{"conditioning": "class", "targets": ["order"], "num_experts": 8, "beta2": 0.999}
Rows from block 5 of a small class-conditioned image diffusion model, named by matrix and row number. Rows with one number within an expert belong to one neuron, the router's apart. Each number is 128 + 32 x the weight over its row's rms, rounded and kept within 0 to 255. All counts start at 0. Numbers have three digits each. After the name is the row's rms in percent of the matrix's.
After each expert's rows are labels from the 100 images, of 14848 (inputs lightly noised), where the router gives the expert most weight on average: "strongest on" is what is common among them. Only what is clearly more common there than usual is listed. The data: photos of plants, animals and fungi (iNaturalist).
# router: router (model.blocks.5.mlp.router.weight, 8x320), inputs 0-79
# up: expert up (model.blocks.5.mlp.up, 8x160x320), inputs 0-79
# down: expert down (model.blocks.5.mlp.down, 8x320x160, transposed), outputs 0-79

# expert 1
router.1 101:063110124121097095117135122092077137154095147101134134120144113116144126101113127089116143140145070147137096021103133140139155137118096157168133113110165164048092125194136150136164087161115215127183142130120135144119143107180175131198068100
up.0 120:150126117119102149152061182168140187130150130130148115124121148063089132124151140110060098142085141094136077095074145145139112075129050107161147145110183192130137163166140097161124122132097143183104119158160117133176106197126092134238174125
down.0 119:121112142088230126146114108171088124140117128168160131146139128085112123118111124233255121132160106163135120098135130155112105146131130110135127079131140162135146102106123136138123125156094099113133104136165140126166140230001197103118124177
up.1 103:123129117107168157129103114118054109161097084130122106113127134145131120123103089173106133146111135053108184119115120113126103096122225107132145124164108139144082138117142126126120151118101118108160131133105149147096091064062145119005068141
down.1 096:156146158117210147141149184140064073068123121104128131071167139150121115125128133175219116126158136153138085050126146143137035133144102124162130097109123153073149129153116181158141131134104104152136100137132098143140098221137102122110041146
up.2 101:149174125161148155125126140114160126133135086114127130153143167149122112115160138168061118119197108065157131103139124111109135139130157170180154177148150170184107144074079114149092142110116077098153104110143047156114155095029137114107108123
down.2 109:102147210099107190163149135136192097132143196144119120104160061122119068116098119108074099149106131159139142156141117143167143162095153134118147176085123207090133154184130126120099114154142096108119094104075141210108143120175178105130166165
up.3 133:140119130171119131145120138171084142117117168115147097125097188114125111121095122116092218108096194148150059135086136135138153070130091128122128117078111093189087100145110095108124123157152156141180154103156094145133093115111098147177113139
down.3 132:101134169145141156093113065123045149141168058107128176101109095195125126154152109193140119069076087151136089086117167087217065140131142126145136142153137145104102095069114156134092131127098135087142156149112149087144105159077153136117143162
up.4 099:140111129146145163128112077167140181166136146155163096139095169063159157168135118121115183122145147135144142098075109122100115117104053086126174130132152091175136135094116118075169099112130177144159094157169130079128084168193158125160129097
down.4 092:084121120112133113092088109111105156111059125147134129138105151047137117069150121165208100116156116083118067125109170185137158182134107158116101148101104066093126110100133135152147092104117148151124103144123111149131165255115202152170087146
up.5 098:154072129090172098124131127121127133086121106132086092154110118115149129141138130049017117124141154145100059109159121120148092106168171131126143166081136140118151102106147116093110116124138162168106141140123102109090102150118053112182139082
down.5 096:144102128120162114140130133172131116100130129130126100136151111152154134087183142234255142129222111119130132094129119131139095125165083123147131163121141143138149125078145145185141147140107138142168080159163146157176167209106166124128062160
up.6 076:156096162151096120133123128102154121104123109116124100151128204052129127107154147133037096096111130181144094142107114126103063176099165114112135157127112108141169123159144175151117164142148121087156121094203130143079085118162048115050125137
down.6 080:109086121147143162144106137110121142126102099166129124088089115121178117126149138113043109105140116111141095189118121113133190151123139156148132138131135158138139086090149079207124161164142212120122152126104128109068146081183133082140113093
up.7 084:143144047178165134122106156103200114122118139169111113060106092130189104111111134132069134139175171128119137118132123155115135113126161120080104119136117092129096167146139082113132172140068127186143126151163127142037095164120122127079220173
down.7 085:144110194198173130116107123061154095126144121181156138151119149141118123122149137157078094139071129143116076119133111061093058123129120151110145190189121091114171130092147117198099162094141116138116148145145158142120125099109093148185180068
up.8 122:109110101092097119106090123131120158059100116168129121108096074154166148160138149093079138117154131196127143094105153123124152099137110151125144112119135094073104165134186147041167124105111109114068094111112145076129117114217095135171158110
down.8 119:151132094114202105109119131127119133073100190101121099138124124171070121076201158146195124153123120124125099133140115149099104103175184132146135132121166136143082134081126201072175127137161145162126094172144112162144102169026172157172104134
strongest on: order Charadriiformes

# expert 0
router.0 125:124099042112106118131102115150144142114104127180158125101145137162171103127127142096105163129173108126139158110117137133150136098105114101112145170107146177124117177161094058140191106123080127119073119091127139080110118102079106137151173118
up.0 093:134094161152134125136046063166142117166104129201100134146101105143133136161093154160076161120091090097142100177081126092124146121130139131106168125163130126139123119132108136152112134145156118202125138169117092122165119148109171102124138128
down.0 086:071151113188108137183111140130107113115152171199095131117054162160125106096126110174144087124143118140107147165115084165151180160131110148137084133152129100177143134132105092082098111116156097135124054126072155167149130113147166152145119109
up.1 074:142113202057085126144141094140150091127177130130126138131150171133137149077072160146119076087085124186114051092116097071125109090106150133147159143119107114171104090133111093155093102114168125141107115156123102116098112171087136131124105130
down.1 078:135097099062187104155111108136145124130147156125075093135101148135119105108106142165144172110152130137142115180090143172118086175139234109078162119138212135113143145073090136131130140135109115169167083151193139130084165121057130125165132141
up.2 092:143096128100185169107148018136131127149145054102167127164127079156060125122123124145163122082225204157089110168137108143134042114116189081123132023128118127128119074130192122094154132163185151132087179134105085162167123111070097131170082135
down.2 085:150125125077063127152113139116088080137081137128197084134117119188104123170140146126094090081210105192093161102086085110157109169079134098169098132170120115107163203110133161206131101141118135144121102128173158129073130106193195126140148179
up.3 088:118100134100118114134136098132136091162140114074124113158070134152118136094139085125216224103115178106112087071132171095135124068172127093159170160077154139174131099106163129178159145138112135104075129154093098134161114142069139088042053029
down.3 098:113173135000128127126145096135133127114120129130159085097167127082086109129097117115194163147182137177143110085144108150129083174126147099143149113118114141123118126137144192107117109120144029069088084104120134179150150147104135094202072166
up.4 079:126139133161141158104133213145126147119141146087123108139123129155103115102071119181116169136146110183125096166115126140148086130107084094086110141166180039153198104142134141085110107139160151125118109090111085181158202070153161131206121146
down.4 089:143105097075121123117161162128166108146112125106123153120078169174095109138129134130094099130192164116084168192107119176109134142136191080179122171170182090143118126036092095089158134132118149183129130133175135121100132158082156137130133117
up.5 104:134141141175130161130099143105184123180050081149106109169102100115089132135090102161127183098147218152151112110076146090096142120162151094147147191181148108162150123135152147145156180137136159129088149092083037126147107068151122120112099151
down.5 101:098125077158129101125108052124119144078179124131113177134044121183170107139128086202148117115129116124136136140143136131150200172141156100136067163127137109105169155127142077140152109135117127168160125149152170098106073164145194164140137077
up.6 114:146099117089140080120116091158146198122159139102151131157171095131128142092106125179135173098077138139114053154099089102177110091147140121124150142114196082062160109171183108140183091117147182146154177146124119147145100139166152131116143125
down.6 112:176067056133146137112081145176087126157110090167085114151096070130128178171115135089114153122140153110137112105122139146132061096128146133125105116158158143164107104137147131142180150098101255124153194104127105026127131103065119156088088087
up.7 103:152124156132108152123166108163166154109120108081104096183146124129141130160136149095125121140071138070183109115133133096134107125127140117126085131148133106187138123077136135148128149135149120107028146133143084119168118073092178127126121149
down.7 099:097130154120195071152212068175185139113102134061110185139111137113163115142125142156123086161118118195111106151134152160148140117146106153088147155147103136129124123100142131098172124191157155150165124159153135110081105157166124103136120088
up.8 116:154083144000100139105117118118111098156149127158151144117143120081130092157099119152205147121109113118126132130101130111174128100114163096113108178087115146134121131115143127132099101136105169147107065097114103113211103151133117159052029022
down.8 121:105123119000135124107128106150137133127146112128095107123133149090088135124044092126230132153113116131124107068111168123162104101152133142137119050114134096098162080135108167113123094127163102140092104149088157132167171115138120144171044166
strongest on: phylum Arthropoda; order Lepidoptera

# expert 6
router.6 081:055114119135188111164176093113158112099069167110190108097130134049137141087143113134180107118136130112149103115092154159157181188113131184135172114117113088136198129084104173124168102155080152143148127096129143200098099017141116129092113100
up.0 114:097108135125121100098093129133105124141103124101105118126128022164171153127065134118097145129086124118189178105101092118143064121134162105130110211108168112151159105141164160075111190127122138112129108137116089101097132126178233122079149129
down.0 105:134122135109194159127124055128187111133113124108116130137137129188120129127148123154220140147207098129136128133131159160164202109142081130149144114123123161165117136154099181126149127142108147118126119153119134128126076161177136138157108135
up.1 070:117123138164112143162136104146124108118103115157120119176082185103158141146128130147176147083165146083134115127151103161144082124139063138117084122132133148095107095135129121100132087075191185103136131094091088132137130125139065117178142119
down.1 093:139125128116142154125073190139090150170151130117130133124116073138134142171173154162083120113106097072144111153126114186155155098140151098187160081081137069094157107129115094123171118134136219157180141136207167090125102160193153110163027145
up.2 093:086153133151080154116053159113102152172137183111139127131074141154157139117199127105159165096104122095135114137061126126170125128135107141097119118143190127143110111127130087024109073150100185130161160135080098143137129121190093104116090085
down.2 093:118146097146128167157137162137167170088156114125154146108192076050196121138119120137184078131112101109113143098074102143165133138154100129114175173174129134145169160201141135167129124126129154111095192170161108138090172102222050086150077131
up.3 096:166107174112083181131125165166147154139175142134140116172108147111147125138131086115147171125162220089088093178205138118104136104115164080123103143085061075152141100116116161104116109159188180145142146086171153117118126098123082109116114106
down.3 095:120142114167119110155114089170092113098141206104108132139121114016162101140107171091180107124103156141152095126103056121123125115117081184149142082129157236166079128154101090104139071108136151177165146109134159119094144134046184105148139159
up.4 106:160127153163108153127129115129139147133113088111090110152117126113123108104183118122094152118111138101143110140115159128124113128108159105186155163182146100190071169148113132134078084056152139131138135179139092117120156057132210163239094127
down.4 100:154101060158106099113099121173127129099142094108140108163135157083154148141105154111129119124182126084117121158125092145082098093132104144176179095176196196089131126217160088143149122107088141103105133140133095119130139102175058163064059133
up.5 097:100121141144141134165114151120104167123133145094154138175132103121175131109124112208130151135142128032136111106158147108120084102140081124157099155099124124140076124182146065145153122150131189161182110145174176131092105156180071117143059088
down.5 099:143178118144103121155148117182157170122151118131082138150153127151177111135136112201158114145112109133131149100115084148166176144144106156102161095069133119086123145087118165071158110186134108120080085111100105227113190106227076087169057157
up.6 088:143169135138206093142090047125112154106144117111133111094142100143170144153116103163072133095199155136140094087094142153109089150107097178172164157142163116100114137092157131184174126127091147133138183164136130161078122081104073120090131184
down.6 100:112127126164133184113149095118149183120143085095101129160163068066171148099180075125174113161049133105147110113124096087118147094193043139126177179158138178082148142170160097102102124109064156079134200142135127166151149112094060158107166125
up.7 093:131094145136115117122132149135121176119172142135128106185129112058132164129128128164148095105065123084152097131155117145132111125125191108131094130086123120102141112094119175144136155100160150124178130136134133149102127127178080119128085155
down.7 105:109094088113126149150127095121160161126135133111108086158163084176086120121127118143094111104160087173135156087152107145168175150114197113156108047113112103104152117071098138132147153114077175165128086127167165131152100128218193130103148111
up.8 099:148099170142085150116107110165179148153108119131100115142146085077170088106121121121137189123052198148145195219129147125109089114127232066122108207116139104117067156137108124073120153121139105142115120122151134123098137132144151148045172100
down.8 094:102092167095180106135154131137115093146147113127139121155126202175112114104136178176080101141206113123132094167119162167109132127142180171126138130119137096194123125169107131161137143137133062133089087075151167152134139189108178138172139150
strongest on: phylum Arthropoda; class Insecta; order Coleoptera

# expert 2
router.2 105:154128155117101111095146078175070116110184120138113129151122056164125154146087159074070141135107138073130131149119107148113128071148171094114145122129140129133214128130132136108077134113158102154108165148076119074140175121094130123133181132
up.0 097:096117124121155122084210143128189088106065106072147115162102139124125140107097144190102110108116188129160152087062080117190123124135138132102104147109110092136112165118154110063148158121159170130137125114115119138088128091224210174126121136
down.0 116:209142082129136108118194117117143121112120130110144132150107180091152184141169117189126099100118148102156128098074150066086084129122138099105140126123147090096166081155133138128148110105106117209133133165164076143159136122148184100099133084
up.1 095:159069128122181103094106189099127159108117118101121131141139052110124116164081122095123193161119143111140124122115126105196125046164186113102111154140108191192102116172156115121160146129111126116137131142130112072073117157140146139097157114
down.1 090:140111121112070113089140185169071107132131109110125143131144043103122154120157146169030155128116122134117144134095156142142152125138196178084112092057143090142127144139151130150102106102111070132115127085071110148156133180175169109145190132
up.2 098:110085065100108167145151083120157133228110166145132114158162156088153131123226140098140179112117140238131133145092169114170091076097150098130105144097131146095171104113108075104148102145131120139154113073122062160155093124106198148128144098
down.2 101:161122187146160092110172101119156141000162064122138114121152104143163135129136155131121166114099118104084105125051111139194077167109128190112115114193120151025139133122124156101173099166149156171119122121120161117098072188161144096142094118
up.3 111:097146086121139155110116113108215166182134073145082156113127125150104116105103120126105146105163187190156168147113114141129116156077103107147187166127129155226160141180177130132217167126160134172093098109116080106102088105133141069158138122
down.3 102:144113196094088169146157137133124105059133181130117085132121121189156124161203136170117176124079048161128141128119127147147143195106106131105090140131136139199118188137148136100146099074129117150084124124115171200147148179136131178135099133
up.4 102:144112121122145146103122150145165116202057156184158136143142196098134117114140079146134139083118144160134122158105120152144104145128143166107079097186102096063194110112114122118117095166149173161110155073113062131115081109139085127152141136
down.4 106:171100106114151076146131148145126130032183033143202111125146121091153057172163130150151071101155121133127128120141075149171099184087114187114209164093137126181125145105171161121146163137082120154110077128137136218127147126122165078195061146
up.5 104:154126108112156196092092114121197155113148196153121124100085114146138118073123112183088150132163128119114159138106149128142119151159129104083132150146138117144089120120147090044163156158118166164145098147160086148104132177158196142112075081
down.5 096:101130119148145127133149078163111104130135091183093104153148101115147109145117110190064081147089141181131123103123115095148100123138228156074125110161126123173189089143125112155141082126126118147079107123163119137116199069170186120103136105
up.6 086:150132144124133191138115127086133143087152148123124140185129082105171137104126131071167192128114099136127106144187189072154056000200175142169179119121159141088144130127153216120114083175166174171214161153153148115163152119110173132101128110
down.6 085:144105075087081126123156152097122113096142091113137139139157093092080138132116143097080103168098114076145110158136119206149200177137249139095142114037170158146118147074125117103135151178142145171068094120141111141096166141124212106162117111
up.7 107:080119147110113148111126087141104126203092153190158136126108071083172132110182123079149187122136060168125119130136143126123112126110143121079105179095117121081134048182059109137123142146105119142112101079104106137119078138134139117061133111
down.7 116:139142129175175057082097087149143174086143130113161115169146109141186116089134110067087172130152120191075126153091137140143129144121088181135134095191120171122155175154049178126145147127122207143211143075123137157120105140099154146058113128
up.8 088:141111127098125164126195144103157116135130121079126149155128082083125113121135137082129152145133130105165142112187148066160132082130144154145077131099160105131101157119137160084149152160112072133174106096125120130160136106099162119115147087
down.8 095:160093142075165085106169138078152118174083125063145137146147122061156172158116144127128128154154143166143157129149175147128047124159106128104180129151152141094089108135144178080152103159155163182085184104180114097085132144105174111110135115
strongest on: class: Aves; order Anseriformes; family: Anatidae

# expert 4
router.4 089:070107134115132146132147104118175163136101153127157088163141137103110168116154150119172099142105173115132123141137122135150166165135130149143144175176107103106121116100159162115141175113111112172129121121149141190125101084107125134079122132
up.0 080:155173151131145124105112200097174126168146089127121117150137080123184142102172148106092139133113188139174046188144160123111117128114135119156112141093127103100128138086130143149122119145156162129115133159128076120098149149067097116035058140
down.0 088:099101126105129152130122136122154111170143103111139103122119069155166106130108166111079137143137146097118155095139117131122149130130146085130145160101129088130125111103159125139126123141156187145145134159126115100085122070057199122115156122
up.1 091:160133140111151109133051227170145157144110095181148111124122141137090092139112130090144118153094148119135062124118156115151135097134056172196124140145092110090203133125129120172113123119089124070154136121099084147141140048165049110245129150
down.1 081:148150082132157155130121152118145131132142148163113118144129118065170122131135084073091153079164163101095180129098183152159161122115101150114109113151140099136174131145139128113158130152083138125120058111155114121126102255164123120079077116
up.2 095:126146079103069151131075150117120111166138159144134108080106103147123130155138125088148165091123096117153098059074131114158147115122105123140131169097162107131097094129077126073121129120107161119115136153118136137142087039163200112255088136
down.2 084:113152106108159090119125133134134125113125166133128124170135105108156102120163135128123145143157103147113172142126108139123099141118083104169175137155123176132118140186107185178128140171136099124129124182111107126094103190202100142116101086
up.3 093:154094122140147111135132102166109150071146114212142177135170072089141107147165127105128164148126179174078134189222160093144090107129153082124134147092142102143095147089134129081124114127126091158083103129189172126128138133132041108116138122
down.3 097:118154156146108109165141133163064144128146133143135159157099094054156157113142153109113157081144164052133127140129134165115114144133115162131097109076113124155100121110089099158113131133132092126126087125206155159134140166146096161133084136
up.4 094:130185102165080144143111108126145090146105119112123141055101159122130119133148135118154121141113192180135160152118119102105101174075125075142172194165104130164141153155156077123146191168061106130133153114122100132100085130093114104057164175
down.4 090:114107088059095121133112153080067128139121126120110146159091163229079116143127115160148185082213116165127111072110158173076161160121202140145105163163117056132119156084080066178137114125148056127125073164111099140182140194203127131109067153
up.5 085:138086143151158108136066124143116181134139103097123111140108112104120101155123080096167100106109096110168053136150140114154136115103186073083114146152112111168104121143107125098145190122120116124099126115157130146138078092080076126048123131
down.5 082:101075159108176153140119132104193115096101147169117043110167139115118159050164149150142137149080092086131152151104140161139138143167176168127125054121140180117122138158124150131152120058128159165162066167135125091131113152039137129167156154
up.6 102:118093159083115137096109137115108151134158089116130122159131070088117103113127093123168177090129109100149107155123132104119074080129152158104129150113137196149100150139126137172145071086114147138129112098152097114145122095104141140096088099
down.6 101:151151068094068100121165205171125074121125107130124127115143130129133127162159179156142150139208102103104145158094111187111120145090147104136124170122089128111114149080113080125128132095186111065057133145176109138095147255081119120144091087
up.7 097:143097144086099074096093114131157147145098133160116130134154131153160108156072124218073182119120165228085144165109099129183139099136170129098125164074105228096108118208114132121151113178132117131157088156073136120142083203043131128178182145
down.7 081:160194072172153126156106175115127119133117080117106121106098120155182113124221141131136146110134104166123103124092164108119116171112131152131111163133099153105131104125129130149142102121151119123136092106143116166107113157227131130144140126
up.8 100:154146107158076115165131082121053109146109084111117119082150088107090133167113126088143124129114110116100123104097133119135126146108201101142103118166111150131158112108133152188097145101120127136109154075090076130176166000110095116103160141
down.8 092:125086118139122139118126131145034155127110089085153149126126096164095124107196145147128104125135087189125134099108108111093056138148146125116135186132136085117123137162123081089118089099178109121144153113160123094163125154080094152115100120
strongest on: class: Aves; order Accipitriformes; family: Accipitridae

# expert 5
router.5 094:103082173129050103116133102161166144169138104139137144166136134108131150118155173112168086115104164131169080142120178169155080150130154144155111145147105132129144093154157141143104144116146094115158130114159085101134152143172099078131089106
up.0 082:181136134133139117112117154106178186087165117121139085155125134083132158101125045143158119125100130080142105139096102103145093106137165160097088130094162123092128106112068106141107088089161192153146158123173212126120102129079120145125100120
down.0 075:121080068079127132124138143150140105080129145117080130186134127107085113143137161169138113144144150148122120142116114172127170147146150128147148106085129177136116161135129128090137095150076115161160096191195125128117122126081094167107094171
up.1 097:136097128099093102132065099123034098153110143178194136136150111080074089096194112176192158140136133123134099108120147120141101109111163066074099117147112128123091125190135087150148117086111106112123099095138147126132105041075159154104135118
down.1 107:139155126132122092128108198105098131151142151181149120142114104146097162148140146078000152139096140064099103143136141143112124158128148144108100198127136141103130116155099092065105115155139091065133143182182137132135159178101153139164150093
up.2 091:076143120119119083152188167137117066134106116133094135105133174098128157134117147149149083128099173158121129133104104144148190139132168068095105092116105083127211135146208156123151111111095156104104093099027119106080161134225137118150173167
down.2 093:122120161144117096096133172135162158127146148116070149172097145089166138161150135107126102135154105107114081168122137129115138136098101182164103075149178255115143113192130197122084111130125113083184117083093148075083123081193126168077115105
up.3 116:146115122243149150143113149124102166072141115082139091155100099174163125157121098112062136118158101102123148231121100150146061149103168160100117162128146133108165110159165124114144157138138112129154166112120070167125119093088117150156138187
down.3 111:142146144173155154148141125164120145141135125138152132111124137128050126111082119151089156160000073129146147072125161124158146091153134138107113134065125133084155102094110075130142100139142158140124145132124146117154121161065161128168176122
up.4 099:125167140120100094123203162141108093088134152164157180115134159125121183114151140188171146140136145163106117118122112114162151142140110107127119099096124153126088083106180101120189140163150150106132103080095144130063120077095049135121092109
down.4 086:107158158102132091160140151177102129208163112111143178189089149131109117162113122173111114107104134158148090135115101170114152177131159168133122147103106077119130123161117102134098109171120129134171186151147121174095160151102070133073107144
up.5 091:204165167120156145108218143139074098162165159181113124160128127104121124061153098146141151109163088123117066105175155061133132104103131081132126161149163090111013144106155148087120155139179185148112090139182108080079157168113143140094078106
down.5 088:127146063121124063110134095180105065113135152095118140179103159061087152107185154129161139171113095116139130142141147151102107082179161147151041035109101127150119100134137142134110134143067084161162113120163121152126141123154137156109102158
up.6 124:145142081149145168144130081155131126163096109142145127117149103150174122134132100071116169173153142089093149105131113159112134127134150134127142176124126181150135121126116082094104139121102143119120130117104132141119131171108204114144185131
down.6 093:117135146140103158118109139092120134089154119107114138131123091134147118129180123138170104129151126114127119119128140127185108166135138162127123145146145169094100144183129137165137125154156126117106105134128146124159117255127151131136083125
up.7 078:161119147139122206134142126153161120143072135141131119130086109133101103103187166170114163133153107134130144113148107152124085118145109104138147115086091068175118139180176115149061103107125094088126152108131070121099117212183119136120160096
down.7 086:150081168133125117119141161138187139161139126152110105162120124022184129121144124128125138147109116091148139175122112115121157153097114113121130098098141213206128134214179167057169100133097103093144129148092129141133111120142165096120130144
up.8 092:155145168111159116138142084129133146135139057125121152111155103100155129129083067070161081179114179152062167120164154090117113123161119092168125146103072091145150105148098191152138149080100065151115107061184160098142115128229153122109112145
down.8 083:107140110117100116151099068142135115072119134171157148146078129133166130117107129063067124144128133126103118166101114122107164061128161174080176079106145152176117098109131084116132081083127142141154185098131138165102171104201112165083114092
strongest on: class: Aves; order Accipitriformes; family: Accipitridae

# expert 7
router.7 095:168164095165159162109156140111130107086183116119135104070109112102087079131112074110032134128203146137124094194141075171104123157139120117135137052148164179098165121104138109140108142104198106123108167163102110165085144130096121147190158167
up.0 098:115138123132127170115140085133107195141142124166149124125153141103159174164175134157108113052149138150131065094107128119090112098154146157140135081170095105148149123113146124119150125131133169111143080163178148123107088138140127152113096062
down.0 099:156161092118130110090126117100138189067087132161124145135092150139117186064129107103131089057101117141120150123186152151094120138135081172131099103130172093099135141145147116127128140116109124156101128146180082096157098122133127088123146146
up.1 098:066113087094130115157098118152178165164109030122080172140175122149136168083170126137111123119084190142188129142132154136148143101118165089152166110108121098172154095143174130115173150116151167085063154134130077126122106126113143096132130078
down.1 104:192158180105115109156079118092147061065148206098082077148133125139122188211097106147165158098149079132146163145148080173160095154169156121117085112155180113133153166121114080134122094117140119117155157097124117182139161133122148170144091118
up.2 112:136099168140069144042144155148163104163176142088191089134081150101116079159132064149138205155136127161099092169135120121139091071130181148119128106090119110110124141125143142113128111109144172091132118104150105101134116095170099079131142093
down.2 113:163074138124051094116153106106118121122095071141174210139096117150161085067170117168094131160158143118111100134147144125101113158121106183107098117171153090144083084196118122184132073137135064133078130108109173124143138127123155193118151162
up.3 098:161103117120117116095136108102109196133132113110131095181186106144109064177175110157120136089103083114172124056080123128163125127106210120094090179128136091176098129140149070164200109161109104149150145188181086166144113098204167127146131165
down.3 095:152105111100094171107155135109082154144114152165130164173168097147111073107151150130113157116144157124119128132110106145131134140121150123136125101122152104144115132063164171058152114163110164168100177131055148077158142111162156121101106166
up.4 084:109111128134164118132128127085163164093118078124100109165157124139146127125148110116090109125175078087170117149137144093139075110110120127156140084188129077090111078143151124100108169104179147091157089131133121119122109187136169138163136147
down.4 090:102118104102088118141138158115145113112137122176115096094128109187115139132157141103179191132164140091123172110124143158142148146138172108124124000125123146165173072192115119124131104109181124161130063109114129117175102140172110112106066159
up.5 102:122169127135163137136108154144118118183107136170155179122144006115087136111125097101129165099100156097100185131113135167145104107129135114154130154159147097128131083116170184182153133145120167142132133168124135057190151132121116115147134120
down.5 091:157133098116090142103100092109122153119121143173184060125148142144211120160091099158143137066187135094120148126114102129067102110158121188116091156114166134156196135123098128174189105100171148112117106108069154119091094091142122182097140107
up.6 082:128105104082137163116128127185095136104131144108110143186177117102132148139139139192124136157143130147123082158183108116138135097166130143168098067166152137137195203116146129171161093191131129088152153106169091149131109106089107115178146082
down.6 086:139116157124132157127133115157206114144150128125099117110130139128107140178140093192149139115019141099143109075126154073103149107120081149077102225153088116140165144124093176101125181145114157125118111122132072175155107099090118119169157118
up.7 100:128087122068112160137079124119135102151155060164177078126115131095112078171142151145117102138111085158139064125051198117092103126156132148162134059182143088121121119116174106144147126113110150101125126190139105079125126129141122093129158111
down.7 098:117091133079064124131114111126138107095115232165183181149114098084120088096134117140149076145180126154115141124117041166088140104124126151153092126111112065123125144173140101146158125172155130133131123129145158164111137154124139154143072132
up.8 084:150152098142134195127156114127171139120178120090106080139147127058119136173177166141102098145160141111127080087113155144128104118112183105144081083208071068124160110095159096095140173146138129102166134108156081167159156160120141174165156154
down.8 091:098151093062065137104141131103139128105149092078121059147140094181120102152102105098144148123157146180126145096114088169126153112114166158156145171125154142122129096152133116128130101126140151156127099115136130131102160145155148136117115223
strongest on: phylum Arthropoda; class Insecta; order Lepidoptera

# expert 3
router.3 104:169158188126110142131121128104148123099198130108103135105112113098142110097130136111017164122106094156139087160107078141087140100157108133116119100117115207115107117144119094099089109078161085174123088143043119131067115119104123117170133123
up.0 096:124148132134162174149129169187114139139127180128142101097128122177114084118062123117108124097126199199124124128133150114169173123113144125127173100086153078108109150167145116058177110108136175174165089133155103121115122109145077135180074154
down.0 105:111153196142140168058115065135125145167139161062153161137111152076115125119133147127123147129107210155124096106105150108151075118116171150157115177111103162075134127098098151132112137153094135111153161138108127115136117107051174137178188191
up.1 108:122077124159156126172146155120143135113127159115063193168117128063127089089155151169096116122164101096046106151114130129149131131146143146131165086154149090127189123109102133116119118138120155090093123101146139116120139106166114077149138100
down.1 106:100106150147105120098147145106189120108137111133062099191121110101104067151138149163168087097123126116081129144125151157176128108173138109197113162125151134099090194119113120141132137116142096117129112140159114101160141144147170164180086123
up.2 069:064137187164136136158115074135176136116124114120067111102126122106155138103160161142150150177128057174104168127111155099197066096175127184108121191102128107140116139121132160162091064157158176153167112091113124124118117124127125095169125123
down.2 071:071122154103200095108133171139076134098133113160113131142118098130171125097127119144091095066082128148087137155124119187124151134077145178106126098134120132075122093175158126143191125109130180126162178164129157105160129156130131138184197122
up.3 097:082174124116126178173153129123099107121133136176210130099196091109171129125148161132127151158145081154090146108132056141015103110128131156090152127078128099135153122120158138121137033142133135133089134141141140179127122133151176145164122144
down.3 092:121161103174168118090110110096127097047081161147188126115149104096135137132117108118065145146128132178117152163100165111084118123136131126123170104142189151186136139094153111132137176057133097184106102125112108122145156165112133129177190103
up.4 063:168110139118150107150116079145144177123155156106104198085151142091147172138136125127187111127127111152090223140140134135141077110059143158157133178152104093148137111117174072105085108098108145181134100129125094109114134130107123133176119125
down.4 071:181179141171171108106108151100147148125158127146109137146131124121156070150085130157133112147083104165102119140090149137073154090200120136088167077154113132138108091165069148122120150157108099112129160141109139154174142145152080121156193076
up.5 106:123104107177099139080191108150111088154152189082149137142141146065078110125120106092097164111140114150105109111146070122148131110161136141078052127150102098107153160134175139123112078175153124144147166110147133144158159143167126121167145126
down.5 105:117129148179111135135213081153137090082126071098163136131116146163071118132140122142146131114099130167106073092182229127173050156145082116084175110130190186101121071144150170169084105133094088109107138151092121140138096162124170123097112166
up.6 063:075129164159137093152134103139146188122103125134114169089122120114097132061131147088114177176113105156130159169129132121106068155189134169103160163112131126098145127087095155138078096077130117055125102115127118100106147148087159157161099113
down.6 069:110120184095150126130108162076167148125110134104148105178119121165108140095094099120125174047105136113101137143088137116159144112072100139162131085088124124103135106151173131096130141210120123111159136114043200138233210080097141170140130187
up.7 106:132150129172117112159167084116089088081131200074091154124089102094128125105146160141155136127133148112132106130121071130125103109136128159117107114131066056154136127122141115121111079178139124100150144114166133155170134132163164145118162182
down.7 106:122159135199108145131195138128054079173122040090093127090110114102143141147108145136088120102093117117083108128149201120214116144117143132128180118175162134155114177114156210149112147144104122082157130116115132127112124173109139152049101146
up.8 104:082099139111157105111136155177122150166117085170091145117073095141181127100185160179122176148067223156187172143131142109172188151054086116151184150165114106200139125169181148119150110148080117143140127090088095128137101098154095172105094128
down.8 103:157146028121109123109164144151075094117143098129076115108084041148106123189150166152148079136077117102100132166088132106139171135101183167142161140126160098164100157084147011122149118112151183200145146117157147133134132125095156135119101150
strongest on: class Aves; order Passeriformes